config.toml
rotation_deg = 10
arch = "convformer"
hidden_act = "gelu"
layer_scale_init = 0.01
depths = [1, 1, 4, 1]
widths = [64, 128, 256, 512]
loss = "cross_entropy"
init = "kaiming_normal"
optimizer = "adamw"
beta1 = 0.85
max_grad_norm = 0.5
lr_schedule = "cosine"
weight_decay = 0.2
Rows from block 2, named by matrix and row number. Each number is 128 + 24 x the weight over its row's rms, rounded and kept within 0 to 255. All counts start at 0. After the name is the row's rms in percent of the matrix's.
# pw2: token mixer project (model.blocks.2.mixer.pw2.weight, 256x512), inputs 206-308
pw2.127 109 [153 140 115 136 131 132 110 159 140 138 135 135  99 148 163 141 128  91 138 146 149  87 143 152 101 118 159 122 130 121 158 139 127 143 130 136 163  76 114 117 158 136 111 136 155  87 130 140 113 147 138 128 139 166 109 110 139 155 152 118  95 137 191 136 110  95 139 132 107 136  74 120 162 150  92 134 140 162 110 150 107 143 133 115 144 138 136 123 117 131 136 156 115 149 160 124 139 124 137  97 103  96 123]
pw2.128 094 [129  94 142 121 143 148 121 156 120 110 106 136 103 121 127 124 117 137 122 115 120 134 116 138 115 111 145 105 113 165  91 176 137 134 112 133 138  89 151 131 102 145  94 122  95 129 102 125 141  98 127 164 116 199  65 147 102 107 133 155  86 181 170  99 133 167 137 131 133 143 138 100 144  43 145 153 102 154 111  97 114 121  91 111 108 120 135 110 139 124 114 170  97 188 110 141  77 132 149 155 126 176 165]
pw2.129 065 [158 133 119 123 109 146 104 107 132 133 112 172 128  97 174 126 116 127 148 156 166 100  98 113 109 100 153 106 167  98 157  96 183  89 149 145 125  99 128 154  79 167 143 143 110 142 155 132 133 131 151 150 117 169 148 140  66 143 117 124 103 118 135  89 153 144 133 108 114 143 133 137 161 172 158 139 112 137 114 108 143 129  98 102  97 105 141 154 160 129 100 140 120 141 140 122 103 149 181  98 130 145 122]
pw2.130 103 [146 176 115 105 103 120 120 120 153 154 150  99 137 126 149 156 163 122 140 116 116 136  89 160 143 139  97 108 136 131  60 129 121 110 134 125 144 132 137 155 182 143 152  99 139 140 122 132 130 144 143 103 114 121  84 106 170  98 116 139 149 150 153 117 138  68 114 142 115  97  85 103 137  95 123 141 110  66 111 129 120 115 117 131 141 140 119  77 125 138 175 126 107 148 107 123 161 132  94 133 227 145  94]
pw2.131 093 [104 153 100 128 110 114 121 146 126  81  95  92 122  70 157 124 153 153 145 142 168 157 118  88 140 137 124 125 152 122 114 106 140 100 105 126 127 123 118 113 152 137 118 133 129 182 131 141 128  86 112 104 160 176  48  88 146 140 144 134  68 108 109 162  96 157 148  89 125  92 123  97 107 130 150 156 135 146 113 123 103 135 109 147 126 112 137 107 139 119 119 138 114 132 120 120 115 128 178 130 122 143 129]
pw2.132 092 [116 142  68 149 131  79 127 116 128 146 159  99 120 120 112 113 142 142 149 114 129 113 164 114 125 200 124 112 117  95 111 137  46 122 128 103 109 142 128 130 175 112 118 131 135  97 136 142 141 114 120 129 138 132 129  85 144 164 140 107 132 120 118 108 132  99 117 108 109 140 121 121 117 139 124  82 122 138 156 121  99 133 114 139 169 162 100 107 105 152 169 107 105 111 129  99  92 156  98 155 109 115 137]
pw2.133 105 [138 153 154 145  93 136 149 141 101 143 117 134 125 164  86  98 136 132 107 108 137 154 144 148 136  92  95 149 150 123 128 144 152 150 143 132 125 120 126 122 169 179 115 119 147 130 103  89  98 120  94 135 142 109 154 137 170 115 112 150 105  90 122 137 129 126 117 147 147  92 124 131 163 139 156 122 100 102 129 171 121 100 117 127 160  82 119 108 143 155 102 133 136 173 149 140 148 140 176 138 114 139 144]
pw2.134 098 [155 103 104 103 130 132 164  92 149 144 111 152 127 101 146 132 105 111 117 148  92 108 107 131 137 128 154 139 139  76 144 154 158 114 150 130 114 131 145 177  60 129 152 176 117 107 131 151 124 141 136 125  63 115 141 172  92 136 106 106 183 153 136 135 105 113 138 170 131 132 170 136 102 129 153 121 136  82 110 103 137 137 153 135 136 153 149 135 135  98 107 142 146 116 110 119 146  99  95 116 165 140  68]
pw2.135 106 [115 108 143 125 107 137  95 161 111 148  99 105 151 123  97 106 148 144 140 142 116 106 123 172  80  91 154 107 107 136 120 128 149 164 130 122 128 121 136 127 104 114 128 128  85 135 154 114 162 124 129 152 133 157  95 125  88 128 109 108 149 198  94 126 135 173  99 136 140 139 117  88 191 200 143 136  92 113 161  97 131 124 120 123 130 133 181 137 140 166 122 115 129 109 133 107 123 113 124 112 166 136 106]
pw2.136 097 [130 151  96  86 126 124 135  95 163 127 129  98  93 127 117 117 140 102 115 124 133 150  78  89 144 134 124 111 119  88 123 130 113 135 137 157 141 153 128 130 139 149 141 145 108 117 118 128  96 126 156  77 150 100 123 146 149 130 141 131 126  37 133 174 149 105 113  93  97 107  90 121 128 155 137 127 150 103  90 169 114 126 170 141  96 159 128  99 115 103 131 164  83 130 142 122 134 106 114 153 127  96 122]
pw2.137 110 [126 103 112 110 146 132  88 102 158 123 150 169 124 144 150 134 112 102 128 138 117 120 117 144 128 137  98  98 106 136  83 141 122  91 138 123 121 100 107 124  94 105 133 132 120  70 143 129 143 132 172 185 120  90  62 143 127 147 150 131 147 120 145 169  91 164 173 142  89 113  82 126 131 129 118 102 118  87 134 124 126 101 123 118 126 167 113 108 157 119 148  76  93 136 126 143 124 150 101 124 145 103 121]
pw2.138 119 [118 109 118 113 101 144  83 120 127 131 118 148 120 110 161 146 124 121 133 167 172 119 111 144 108 114 142 157 133 113 167  72 172 142 139 122 113 125 142 158 120 130 120 111 153 161  98 130 118 116 108  94 127 210  74 115  94 129 128 139 163 162 136 111 137 139 119 164 153 146 128 122 132 127 137 131 110 148 136  52 157 126 123 111 104  99 154 146 108 107 114 138  92  99 112 156  91 103 144 114 121  90 143]
pw2.139 099 [145  89 135 140 135 125 108 114 155 173 153  85 168 172 116  93 162 121 181 141  82 142 129 144 141 125 114 129 126 138 158 107 135 126 134  97 150 165 130  87 155  95 119 139 145 125 160 131 185 161 125 117 142 120 120 152 135 107 113 128 185 114  81 134 161 120  83  92 177 144 105 112 119 146 159 129 124 123 152 153 113 141 120 136 111 157 126 106 143 143 207  99 153 140 112  89 157 127 126 174 155 161 114]
pw2.140 073 [124 104 102 119 134 160 124 126 145 162 126 100 118 163 147 141 169 112 122 112 117 149 107 181 126 157  94 114 126  84  95 145 122 151 131 136 109 176 172 146 124 119 141 135 134 115 117 110 147 156 146 104 106 116 119 156 136  94 119 120 160 187 113 160 119 100 106 132 148 122 114  93 115  84  89 144 132 123 105 165  95 136 114 111 104 156 106  78 118 119 166 175  55 152 124 122 127 127  92 154 148 158 106]
pw2.141 102 [140 140 173 143  95 143 142 147  93 141 139 132 186 121  94 103 137 152 133 142  90 143 125 121  95  82 106 158 152 111 110 109 138 120 111 100 123 102 136 115 151 122 127  80 106 141 120 111 121 113 130 112 183 109 125 157 138  77  87 158 118 119 117  94 150 126 111 133 184 130 143 139 118 112 154 138 141 137 170  91 131 118 114 122 125  61 120  84 147 140 108  94 126  97 125 113 113 149 182 133  99 191 165]
pw2.142 042 [107 115 118 153  97 148  96 153 128 100 144 144  79 139 150 119 117  84 110 139 122 102  92 119  77 132 106 127 139 154  74  82 153 121 128 134 154 111 137  78 109 152 129 166 131 136 173 126 145 149 105 102 112 116  88 102  84 144 148 153 174 133 128 179 158 144 131 108 160 160 134 115  97 119 116 150 124 135  77 140 144 107 137  79 117 136 109 124 146 126 125 138 112  89  89 122  99 129 140 144 111 100 128]
pw2.143 094 [154 125 106 144 131 103  95  72  68 146 163 114 111  73 133 106 135 140 145 116 109 106 109 102 106 123 177 117 156  95 150 135 121 122 161  68 153 111 128 147 121 136 132 107 101 146 129 131 110 121 143 141 169 120 138 113  81 151 135 141 115 137 134 115 142 122  93 133 105 175 121 136 157 189 109 122 111 117 178 153 142 139 101  99 144 121 112 149 167 125 103  72 118 101 106 132 108 131 126 112 128  54  84]
pw2.144 102 [ 97 144 149 125 114 140 185 166 116 140 120 137 127  91 143 129 118 132 112 114 164 120 147 114 106 113 135 143 175 108 119 127 158 137  91 145  78 134  72 123 150 153 125 142 146 117  79 142 129 128  72  76 136 105 117 108 127 166 125 159 117 108 121 116 162 146 103 125 176 167 140 139 182 108 144  62 149 180 116  78 135 121 100 103 161  78 138 135 151 139 109 141 142 109 141 118 130 168 128 110  85 123 174]
pw2.145 095 [ 97 111  86  83 138  91 121 134 167 140 131  97 151  98 132 150 154 120 161 160 139 121 116 160 143 181 116 131 111 101 117 126 113 163 120 130 130 123 164 107 163 112 118 125 143 121 133 149 135 133 139 111 136 161 128 141 159 109 127 126 156 155 134 160 156 119  96 121 157 117 118 108 111  89 160 129 141  83 110 118  89 125 136 137 117 108 134 112 119 134 163 156  91 123 116 126 154 108 117 124 151 168 101]
pw2.146 119 [137 140 105 143 132 128  95 120 108 161 114 121 118 160 110 122 125 141 124 150 122 138 133 115 150 156 133 124 141 124 133  87 120 141 119 133 137 125 151 178 133 119 152 104  94 177 118 133 101 162 134 134 133 130 143 154 190 142 125 143 154  50  35 132 186  96 145 122 129 119  59 136 180 201 115 123 123 105 165 177 131 134 168 105 119 152 110 137 141 125  95 104 131  84 113 149 129 134 107  97 108 159 164]
pw2.147 043 [133 128 141 157 101 145 100 144 125 147 122 101 155 161 134 105 125  92 122 157 106 177 129 106 130 121 136 140 129 122 105 131 107 181 119 124 116 135 109 123 200  61 124 153  82 137 115 122 129 136 160 135 161 136  97 122 153 116 163 118 180 109 109  93 166 124 136 107 100 121 145 143 159 128 128 105 133 103 110 134 113 137 131 137 157 157 104 123 124 108 129 111 136 116 165 142 139 134 125 146 145 148  98]
pw2.148 124 [214 145 135 139 101 123  64 155 119  95 141 147 104 155 147  92 122 104 110  92 128 120  88 142 133  97 124 133 141 108 141 147 106 114 130 119 140 100 165 114 114 159 115  99 130 133 127 116 105 101 141 152 122 152 125 121 117 104 125  77 134 146 161  79 120 133 149 143 131 128  85 135 114 113 155 168 108 166 152 116 135 112 122 138  94  99  77 158 144  73 128 131  78 151 126 168 109 130 169 143 145 142 126]
pw2.149 108 [132 162 151  92  88 129  86 143 115 125 126 138 127 136 156 134 120  97 121 137 166 136  91 156  90 103 126 136 163 115 143 118 153 119 108 119 115 116 121  98 130 166 101  95 159 133 102 103 122  90 100  99 105 144 149 148 165 179 154 142 115 116  98 107 143 121 129 141 152  81 103 148 141 112 148  79 130 103 122 148 145  89  84 112 132 105 138 150 162 134 137 144 138 139 145 149 141 133 110 117 123 172 153]
pw2.150 110 [175 117 181 121 107 185 133  79 128 147 137 174 122 136 129 106 104 136 103 120 155 186 109 114 137  74 118 105 133 146 110 130 120  94 132 145  88 129 107 145 100 161 143 130 102 132 126  60 123 109 139 130 106 113 146 149 138 136 116 128  98 106 113 146  93 138 167 145  98  92 129 169 126 183 132  93 131 134 116 150 153  90 107 152 134 151 159 105 126 113  92 125 143 133 146 121 130 156 122 118 115  96 131]
pw2.151 103 [158  77 104 104 138 134  97 150 133 147 155 114 129 145 115 142 142  95 173 121 133 131  79 157 117 139 155 125 130  76 140 146 143 162 134 100 125 147 125  94  65 105 129 163 134 102 155 141 169 161 155 109  91 148 109  89  76 161 145 130 141 122 124 146 125 118  86 111 115 175 121  92 153 129 122  99 133 148 140 130 123 148 150 118 133 156 145 115 146 108 147 121  96  99 104 130 130 117 101 142 138  73  99]
pw2.152 089 [151 170 109 108 166  97 118 131 102  90  93 118 145 109 103 117 120 137 103 100 122  91 106 132 127 131 147 115 104 144 104 111 143 157 120 154 152 180 123 148 153  92 173 156 123 159 138 143 109 150 116 155 115 135 121 153 129 137 127  97  80 192  91 159 115 154 136 115 144 111 112 142 127 129 110 171 116 123  77 157 129 159 162 130  93 140 179 145 117 147 111 169  95  90 134 117 147 135  79 106 147 133 104]
pw2.153 111 [122 127 102 103 145  85 136 128 148 102 134 158 155 116 120 119  97 125 103 122 124  78 135 157 126 154 134 127 158 170 126  84  93 108 145 103 131 143 138 135 111 110 136 145 108 118 116 142 130 151 128 146 110 122 139 100 113 108 132  68 112 197 104 112 140 144 148 112 156 138 139 156  90 155 156 136 131 114 145 127 157 139 114 136  93 106 145 164  88 140 124 106  99  79 133 148 130 130 124 120 160 138 108]
pw2.154 096 [144 153 204 128 101 201 135 141 101 137 107 170 119 177 155 111 110 127  73 120 128 168 133 150 142  48 105 137 137 208 115 150 155 111 129 147 132 110 116 142  97 138 135 109 134 117 126  72 105 128 114 128 102 109 129 151 122 116 106 174 118 145 136 108 121 150 159 153 119 117 133 147 151 163 118 129 121 159 104 128 159  92 132 111 136 128 149 135 130 121 103 151 185 164 162 138 152 138 143 108 114 147 160]
pw2.155 106 [133 147 134 139 149 148 179 191 122 117 127 147 103 121 141 133 127 119  93 109 123 121 167 144 128 147 124 143 144 142 164 126 103 135 116 129 137 183 145 120 101 109 108 136 153 124  89 135 138 135 108 149 113 110 122 110 132 111  88 122 102 181 160 137 106 131 134 160 154 108 119 131  99  30 109 121 132  98 124 162 143 138 137  88 133  68 102 153 110 110 168 127  92 127 125 159 161 129 132 127  95 124 147]
pw2.156 083 [131 118 148  98 107 175 139 126 113 112 112 195 105 138 154 127  89 144 109 159 164 136 128 128 134  77 133 130 124 133 119 104 157 116 144 138  94 115  97 149  82 159 129 158 119 120 160  98 133 133 124 139 127 110 108 151 129 152 108 149 107 134 126 146 125 167 174 126 113 122 133 158 151 178 113 114 142 164 112 122 177  87 127 111 116 111 134 125 119 125  88 133 144 128 166 137 159 138 162 108 118 106 161]
pw2.157 111 [134 146 157 125 118 157 119 153 111 119 121 123 144 153 150 123 140 142 122 128 137 149 118 145 154 119  76 137 133 138 128 145 115 101 112 102  97 130  96 104 176 152  77  76 162 131 133 129 139  78 121 103 124 181 133 127 151 125 155 160 126 104 177  42 134 155 121 101 153 103 122 125 126 117 132 130 158 172 149  59 120 107 118 127 165 113  89 130 170 155 161 122 146 149 111 130 136 140 137 138 100 165 124]
pw2.158 098 [104 157 147 156  97 136 103 128 129 104 114 138 123 156 133 111 128 172 139 131 135 112 133 136 139  99 140 122 133 181 145 116 186 153 136 153 171  99  96 167  72 169 120 102 105  96 121 120  98 128 135 164  65 150 154 123  75 138 143 161 118 105 156 121 150 172 125 139 144 158 132 121 148 154 160 120 122  99 101 129 153 138 117  91 107 108 148 149 137 130 121 180 143 142 165 138 138 142 212 108 128 134 194]
pw2.159 070 [114 138 124 119 115 130 122 156  87 114 107 165 135 114 138 131 105 159 110 109 154 130 125 136 147 129  80 151 102 168  85 126 139 112 131 134 150 136 109 157 104 152 158  83 149 118 137 112 127 151 103 110  97 123 139 141 153 142 127 107 110 121 121 137 156 149 159 118 163  86 122 163 117 182  79 113 148 150 123 132 160 117 130 134 143 120 127 107  98 159 108 119 110 175 113 115 193 137 140 103 150 131 134]
pw2.160 083 [ 82  96 124 131 139  76  93 130 127  90 157 160 140  95 152 136 130 138 108 120 121 123 155 135 114 126 109 137 126 129 142 126  99 148 145  99 100 133 104 154 145  66 133 130 147 118 122 108 122 126 141 144 134 104  92  98 125 119 113 108 110  95 108 142 144 105 165 159 141 111 107 141 117 180  89 114 139 123 201 127 133 144 123 117 144 114 110 144 103 108 124  73 158 113 115 148 157 152 146 123 103 156 145]
pw2.161 118 [141 123  96 135 142 123 120 128 122 120 145  93 111  84 137 111 179 156 119 126 120 115 141 109 134 142 138  95 111 113 181 154 109 164 144  99 133 120 150 136 121 123 103 153 140 141 118 152  91  95 176 139 132 153 102 118 115 114  97 126 109 141 103 143 107 116 107 173  71 143 150  67 131 132 126 127 124 133 156 118  80 160 162 120 137 150 132 157 137  74 117 116 164 185  94 156 116 143 133 121 140 123 104]
pw2.162 114 [105 159 106 169 108 168 127 133 106 128 135  94 143 124  85  75 156 131 120  97 130 133 165 126 135 150 134 112 137  89 102 177 136 155 150 143 111 114  88 116 156 173 120 134 141 119 126 126 111  95 136 149 155 133 146 127 113 162 132 107 121 154 118 133  96 138 115 120 105 130 137  94 155 181 152 143  98 113 121 164 116 114 128 106 180 136 126 186 109 129 106 140  94 134 105 140 128 138 111  83 145 130 100]
pw2.163 105 [119  89 128 131 129 128 161 156  85 118 120  90 163  98 115 136 158 145 134 145 126 122 166 134 122 124 112 113 100 114 124 101 123 158 148 125  76 133 129 138 145  69 148 177 147 120 131 146 133 137 132  91 174  72 159 112 118 133 162 157 126 119 110 158 109 132  87 109 110 150 124  83 180 177 142  95 115 146 131 106 105 166 185  98 126 136 120  88 133 126  94 107 192  84  99  93 115 138  91 137 116 101 117]
pw2.164 114 [183 150 127 138 137 126 131 133 146 116 124 126  90  94 127 125 128 116 111 124 104 113 106 114 145 130 128  98  65 161 125 158  91 107 131 114 165  95 137 158 119 138 143 145 135 156 178 135  83 140 139 146 116 182 163 116 131 101 111 134 131 140 151 164 133  91 156 152  88 140 100 133 122 171 141 130 126 114 149 114 155 131 142 143 137 158 123 117 126 142 120  82 176 153 110 119 119 143 110 136 163 128 111]
pw2.165 106 [ 90 145 120 132 133 147 136 141 113 146 102 192 130 133 156 149  84 146 103 102 144 158 154  68 144 155  85 121 159 147 107 137 131 129 108 146 133 115  82 155 162 168 157 115 152 156 168 110 128 138 146 185 127 148 150 148 120 153 100 160 114 102 126 117 163 154 197 121 120  92 123 186 152 150 139 146 154 140 127 154 169 103 125  89 138 134 128  90 104 155 126  97 134 147 135 142 139 133 109 130 123 158 139]
pw2.166 102 [169 126 133 132 140 151  85  69 141 119 113  83 117 107 109 123 163 122 160 119 101 150 108 130 110 120 186 139 117  84 146 156 163 162 101 144 109 118 143 128 133 112 178 141 116 179 184 139 141 133 129 123 143 109 119 147 110 124 134 135 123 139  97 148 124 130  92 106 150 149 151  81 134 154  99 153 114 164 128 132 102 156 150 127 112 124 154 140 124 104 138 120 137 142 134 138 112 121 124 176 113 126 127]
pw2.167 103 [116 131 104 100 148  74 156 171 179 126 154 126 126 110 145 167 124  97 178 125 161  94 125 131 156 131 127 131 115 157 139 101 127 137 149 148 159 128 150 107 131 111 116 134 125 131 142 113 153 179 123 123 116 169 145 114 155  99 133  81 161 145 124 139 147 113 132 135 141 143 101 134  90 118 147 115 150 146  88 144 151 139 120 173 106 152 121 120 113 129 188 178 102 140 164 106  97 102 160 150 133  72 123]
pw2.168 120 [122 172  96 117 139  89 138 129 117 106 149 131 119 111 112 128 111 147 128 120 115 102  85 124 139 152 169 155 119 120 148 117 129 172 143 129 147 133 126 136 103 158  93  73 147 122  88 152  91 143  90 125 100 119 133 157 121 118 106 136 147 148 101 125 157 121 128 159 156 167 106 154 147  95 100 114 118 117 141 121 158 126 138 104 123 104  75 170 170 137 118 134 115 107 107 133 122 152 143 114 104 113 127]
pw2.169 107 [135 115 140  99 119 150  90 102 163 150 116 148 131 159 156 153 132 114 125 108 145 170  79 113 160 143 134 118 161 117 127 121 107 125  93 113 129  97 188 127 127 160 150  92 152 207 123 116 129 122 137 107 124 194 121 174 141 146 143 104 151 128  91 112 151 138 148 111 119 138 134 122 142 188 134 143 122 140 145 138 121  95 104 129  89 154 181 127  91  92 114 129 107 129  63 154 160 110  98 112 127 139 117]
pw2.170 117 [113 115 136 147 105  92  82 110 121 126 113 129  89 134 160 142 142 148 123 136  78 128 111 114 132 123 147 111 139 173 142  96  91 118 116 166 156 117 154 146 123 161 131 123 126 173  93 119  96 118  97 121 125 129 118 138 133 139 156 120 164  78 156 149 155 151 105 112 138 157 181 105 118  86 117 158  98  90 119 129 127  88  97 123 113 132 126  96 122 109 107 135 130 130  99 144 153 132 136 110  92 152 164]
pw2.171 115 [ 94 128  96  93 144  96 181 109 161 126 115 154 109  80 168 129 124 124 108 118 116 113 127 150 113 158 152 144 118 116 120 107 138 118 131 130 163 131 171 183  98 145 152 101 128 112  80 138  67 147 114 114  87 156 154 112 104 103  70 117 113 109 126 108 132  97 143 210 173 157 130 119  73 148 125 129 142 128 133 121 132 137 162 144  98 116 158 146  50  98 149 105 114 137 112 170 152  96 127  96 166 135  93]
pw2.172 041 [115 171 141 142 109 136 140 130 121  63 126 135 161 184 160 101 133 114 129 124 145  98 102 115 141 139 122  98 140 156 122 143 160 113 156 144 121 112 130 180 140 107 130 121 101 128 116 143 158 124 143  90 155 120 137 131 114 146 147 151  81 134 138  96 126  85 143 151 109 105 142 145 136 130 138 114  98 123  87  95 132 125 143 118 125 180 115 116 118 140 133 146 111 132  95 108 128 149 106 145 116 141 137]
pw2.173 112 [105 154 121 116 131 110 168  81 141 148 130 146 130 122 107 115 122 158 115 125 109 137 150 150 116 159 132 106 132 170 112 148  95 102 114 158 125 123 131 125 143 138 149 144  95 112 108 112  79 141 101  97 134 117 147 115  72  61 105 125 127 109 147 147 142 143 126 133 122 181 144 142 110 156 151 144 110 100  61 130 129 117 149 136 129 144 119 126 101 161 112 151 101 108 117 121 151 125 112 132 144  98 150]
pw2.174 112 [139 156 118 100 121 125 171 141 121 118 102 124 104 146 140 141 139 139 113 124 143 140 123 188 129 149 122 108 167 148 135 182 111 145 120 137 119 128 141 135 114 145 110 134  83 146 104 130 127 115  88  91 126 147  97  91 134 126 126 165  95 120 145 111 158 111 127 113 140 154 101 115 144  89 147 114 127 157 116 157  97 130 150 124 148 142 157 158 111 162 125 150 140 174 163 124 121 163 100 145 136 144 119]
pw2.175 042 [135 135 143 156 152 117 149 145 152 123 121  86 160 111  94 100 139 118 131 118 100 126 115 113 162 161 105 133 135 131 118 113 156 101 109 115 132 124 145 144 108  87 122  95 134 145  91 141 135 120 156 135 120 140 139 105 123 132 143 102 105 104 156  97 148  90  91 142 136 148 109  96 121  73 167 117 126 117 150 155 105 147 121 153 145 144 122  98 126 119 123  91 144 128  71 137 125 141  73 128 171 140  76]
pw2.176 097 [117 162 170 122 143 147 128 104 176 119  79 114 167 151 136 134 149 135 143 113 133 171 100 186 150  84 123 135 142 117  90 155 175 143 126 165 122 151 141 190 120 157 169 144 131 115 132  92 154 155 130 119  72 116 105 157 171 134 139 154 118 144 108 143 136  86 103 116 145 119 125 127 137 112  95 144 153  96 102 143 109 139 152 137 122 153 175  96  95 127 145 188 137 145 134 137 135 128 156 129 158 149 105]
pw2.177 113 [ 86 140 112 166  96 111 104 139 103 134 137 129 135 129 107  89 129 101 128 135 105  92 144  89 133 119 144 148 115 121 148 144 153 137 112 113 139 135  95 107 154  93 129 128 141  81 139 149 113 110 143 153 149  76 172 123 114 126 101 137 127 128 139 162  97  58 134 175 132 132 152 108 120 115 150 134 113  88 139 115 131 138 136 157 160 111  99 116 110 113 123 132 190 144 122 150 130 106 131  99 157 150 133]
pw2.178 109 [ 98 112 152 120 111 156 111 136 136 111 111 121 134  74 154 124 130 126  88  87 164 138 110 142 132 117 148 171  82 110 126 161 184 151 111 155 115 156 113 160 108 126 149 126 152 136 115 132 104 137 101  81 105 112  84 118 107 146 142 160 135 156 157 122 138 109 103 153 170 156 175 118 120 110 126 114 147 157 105 112 134 173 157 126 109 107 106 121 117 101 134 153 129 125 136 145 130  92 128 150 128 132 110]
pw2.179 108 [150 111 133 136 112 151 154 103  93 139 155 122  98 125 100 111 129 102 124 120 175 143 123 146  97 143 153 139 151 128 166 131 152 141 134 112 104 140 147  77 145 206  78 138 153 133 104 129 140  83 122 104 107 162 118  97  95 104 139 116 148 118 122  95 152 125 141 114 148 144 181 116  94 122 155 124 123 187 157 128 115 129 132 132 126 129 115 168 143 101 146 133 122 155 136 139 121 108 111 172  99 112 159]
pw2.180 098 [139  96 119 156 150 133 133 121 112 117  99 140 134 140 126 152 117 152 138 102  90 118 174 104 162 128 145 128 143  99 111 115 146 140 126 132 131 165 145 134 110 150 137 146 161 189 130 119 109 101 138 180 157 129 177 151  84 158 124 129 191 132 126  98 132 142 121 123 121 135 139 138 138 152 134 143 130 144 144 142 109 146 135 100 132 135 123 148 169 111 104 120 137 145  85 148 120  94 112 106 149 134 117]
pw2.181 083 [108 134 160 108 150 127 116 124 168 140 119  99 133 174 144 141 164 106 145 109  80 162 105 136 124  97 120 134 150 132 124 173 125 118 106 135 141 133 144 109 156  98 165 101 175 149 138 105 146 137 152 116 128 122 148 191 135 105 137 127 178 157  98 133 120 129  97 125 148 141 120  96 110 112 122 159 118 113 119 153  89 128 120 146 145 130 167 115  92  88 165 140 145 170 114 144 167 103 117 122 130 199 112]
pw2.182 075 [125  92 151  95  89 148 111 126 105 130 131 157 159 136 143 160 111 139 130 181 174 142 147 138 111 100 127 127 145 115 154 120 147 139 133 126  90 137 126 148 107 121 113 146 121 105 137  95 169 126 136 128 105 122 125 130 115 154 127 155 138 143 193  96 135 124 134 141 120 144 157 145 149 150 132  92 152 132 123  81 144 111 131 111 122 167 143  92 120 115 120 122 176 130 163 122 117 127 175 139 121 122 123]
pw2.183 094 [167 136 145 141 125 130 129 144  95 114 133 152 102 123 125 127  97 146 124 149 146 112 119  99 137 126 160 130 131 130 164 121 117 112 123 150 131 118 106 106  94 126  79 155 127 151 128 151 115 106 132  94 112 163 154 142 116 133 136 143 148 114 201 108 115 175 146 118 112 131 141 155 130 121  94 127 135 153 112  83 151 126 122 129 136 151 130 152 180 134 113 129 125 136 142 132 115 141 112 158  36 127 146]
pw2.184 046 [114 176 159 106 142 122 152 130 139  96 131 129 143 162 176 131 140 128 149 163 140 128 157 142 150 120 135 122 149 107 151 142 126 140 159 119 157 134 143 173  98 120 104 130 149 119 141 125 135 125  89 125 125 160  96 158 120 130 109 140 177 166 116 141  88 122 132 124 116 154 110 129 104 160 139 117 111 138 126  93 123 151 129 117 134 115 102 123 128 109 151 131 145 146  62 139 121  88 119 106 151  97 112]
pw2.185 094 [145 183 157 171 133 134 132 132 101  88 103 156 140 178 119  92 125 115 109 121 125 132 139 114 122  96 130 125 186 147 107 143 131 141  98 191 134 104 125 153 164 167 135  89  97 149 106 109 126 112 141 131 120 128 157 139 157  98  83 134 116 102 154 124 121 121 164 155 126  78 103 157 117  60 133 152 117 140 123 138 115 111 139 123 136  93 150 143 122 123 109 169 143 138 202 154 110 140 124 108 139 164 185]
pw2.186 053 [ 87 115 154 157 163 110 132 140 140  77 114 139 150 162 124 137 139 121 161 121 137 117 120 128 108 108 132 144 107  98 159 134 128 129 137 118  98 146 134 150  80  97 125 139 118 116 124 116 170 108 148 152 131 135 117 123 129 141 105  95 150 139 111 149 141 165 111 152 142 134 189 105 153  97 131 112 135  91 115 103 143 119 110 117 108 115 128  86  93 128 107 138 131 141 127 125 129 143  99 134  76 123 165]
pw2.187 103 [100 151 129 132 108 132 129 138  74 132 137 169 133  94 109 146  88 139 142 141 143 118 172 107 131 112 132 150 131 129 171 131 136  89 148  88  97 135 110  97 117 130 107 124 102  99 147 122 125 111 123 185 156 178 145 108 118 119  90 168 141 148 152 110 144 170 148 131 119 135 152 174 159 193 140 116 129 174 166 107 143 115 107 123 146 113  93 137 124 146 102  74 170 103 144 156 122 111 181 147 105  79 121]
pw2.188 114 [149 138 155 104 119 149  47 121 156 128 119 127 124 158 150 128 131  95 126 109  76 127 143 106 140  89 107 107 112 158 141 140 119 141 115 131 117 117 113 112 109 192 129 163 121 143 150  97 110  77 119 163 156 146 159 140 135 128 196  85 122  94 118 117 127 194 138  95 117 110  93 134 118 171 117 127 142 173 121 199 142 101 102 148 144 155 124 116 146 135 131 162 133 140 114 122  94 112 129 112 148 144 100]
pw2.189 087 [157 104 122 157  90 123  94  88 156 126 136 136 127 158 160  85 134 152 133 120 117 130 126  72 142 117 134 109 155 113 145 106 116 101 135 160 138 127 118 122 103 140 151 162 142 156 151 133  80 114 126 142 133 134 133 106  91 113 114  98 154  96 141 150 130 156 130 166 110 118 130 118 108 158 127 127 138 115 112 139 108 160 145 134 148 129 129 123 162  49  69 155 124  89 110 129 117 147 154  85 109 137 131]
pw2.190 107 [124 123  97 146 129 116  88 175 111 107 137 106 117 170  55 102 144 133 113 123 138 119 139 160 143 163 101 134  76 154 121 133 119 154 138 143 125 105 164  98 127  92 103 134 128 101 117 140 121 108 154 161 167 122 103 110 125 124 159 136 127 137  96 158 145 149 126 118 106 106 110 121 143 154  83 115 118 154 129 162 129 136 122 134 108 110  83 153 156 133 139 145 116 163  94 156 133 137 128 178 121 122 165]
pw2.191 124 [111 146 131 116 156 173 128 123 130 135 152 138 146 147 184 133 124 121 105 142 125 137 147 108 143 156 101 106 190 139 159 109 112 130 147 133 112 160 117 118 140 154  98 138 142 146  87 148 108  83 141 123 113 155 124 110 115  78  91 113 115 101 142 127 114 124 136 164 110 112 140 129 124 111  88 137 138 183 160  74 135 134 163 130 145 138 117 129 128 144 118 149 104 134 102 137 123 111  86 132 120  96  96]
pw2.192 110 [133 158 107 146 122  99 105 104 104 103 145 159 149 122  99  84 103 161 111 137 106 116 157 107 125 156 104 126 132 161 138 112 124 103 137 128 164 118  91 120 139 105 112 119 103 120  99 143  99 125 126 158 109  87 133 111 125 106 115 140  89 108 148 122 144 133 168 143 149 108 116 159 126 129 138 173 107  80 132 105 132 103 148 118 147  95  82 181 165 127 145 109 155 110 150 135 135 146 170 140 134 152 132]
pw2.193 110 [137  94  86 114 116  90 121  78 101 133 133 134  95 133 120 125 129 117 127 135 139 101 132 152 119 149 134 109 113 103 146 117 103  90 150  88 110 159 153 123 130 152 100 119 158 102  90 147 145 113 146 104 153 128  98 174 125 141 133 130 169 152  94 133 125 112 114 130 105 118 105 127  90 107 122 131 113 132 156 123 104  91 133 102  94 180 106 168 173 130 145 113 117 114 103 154 126 130  78 137 118  77 105]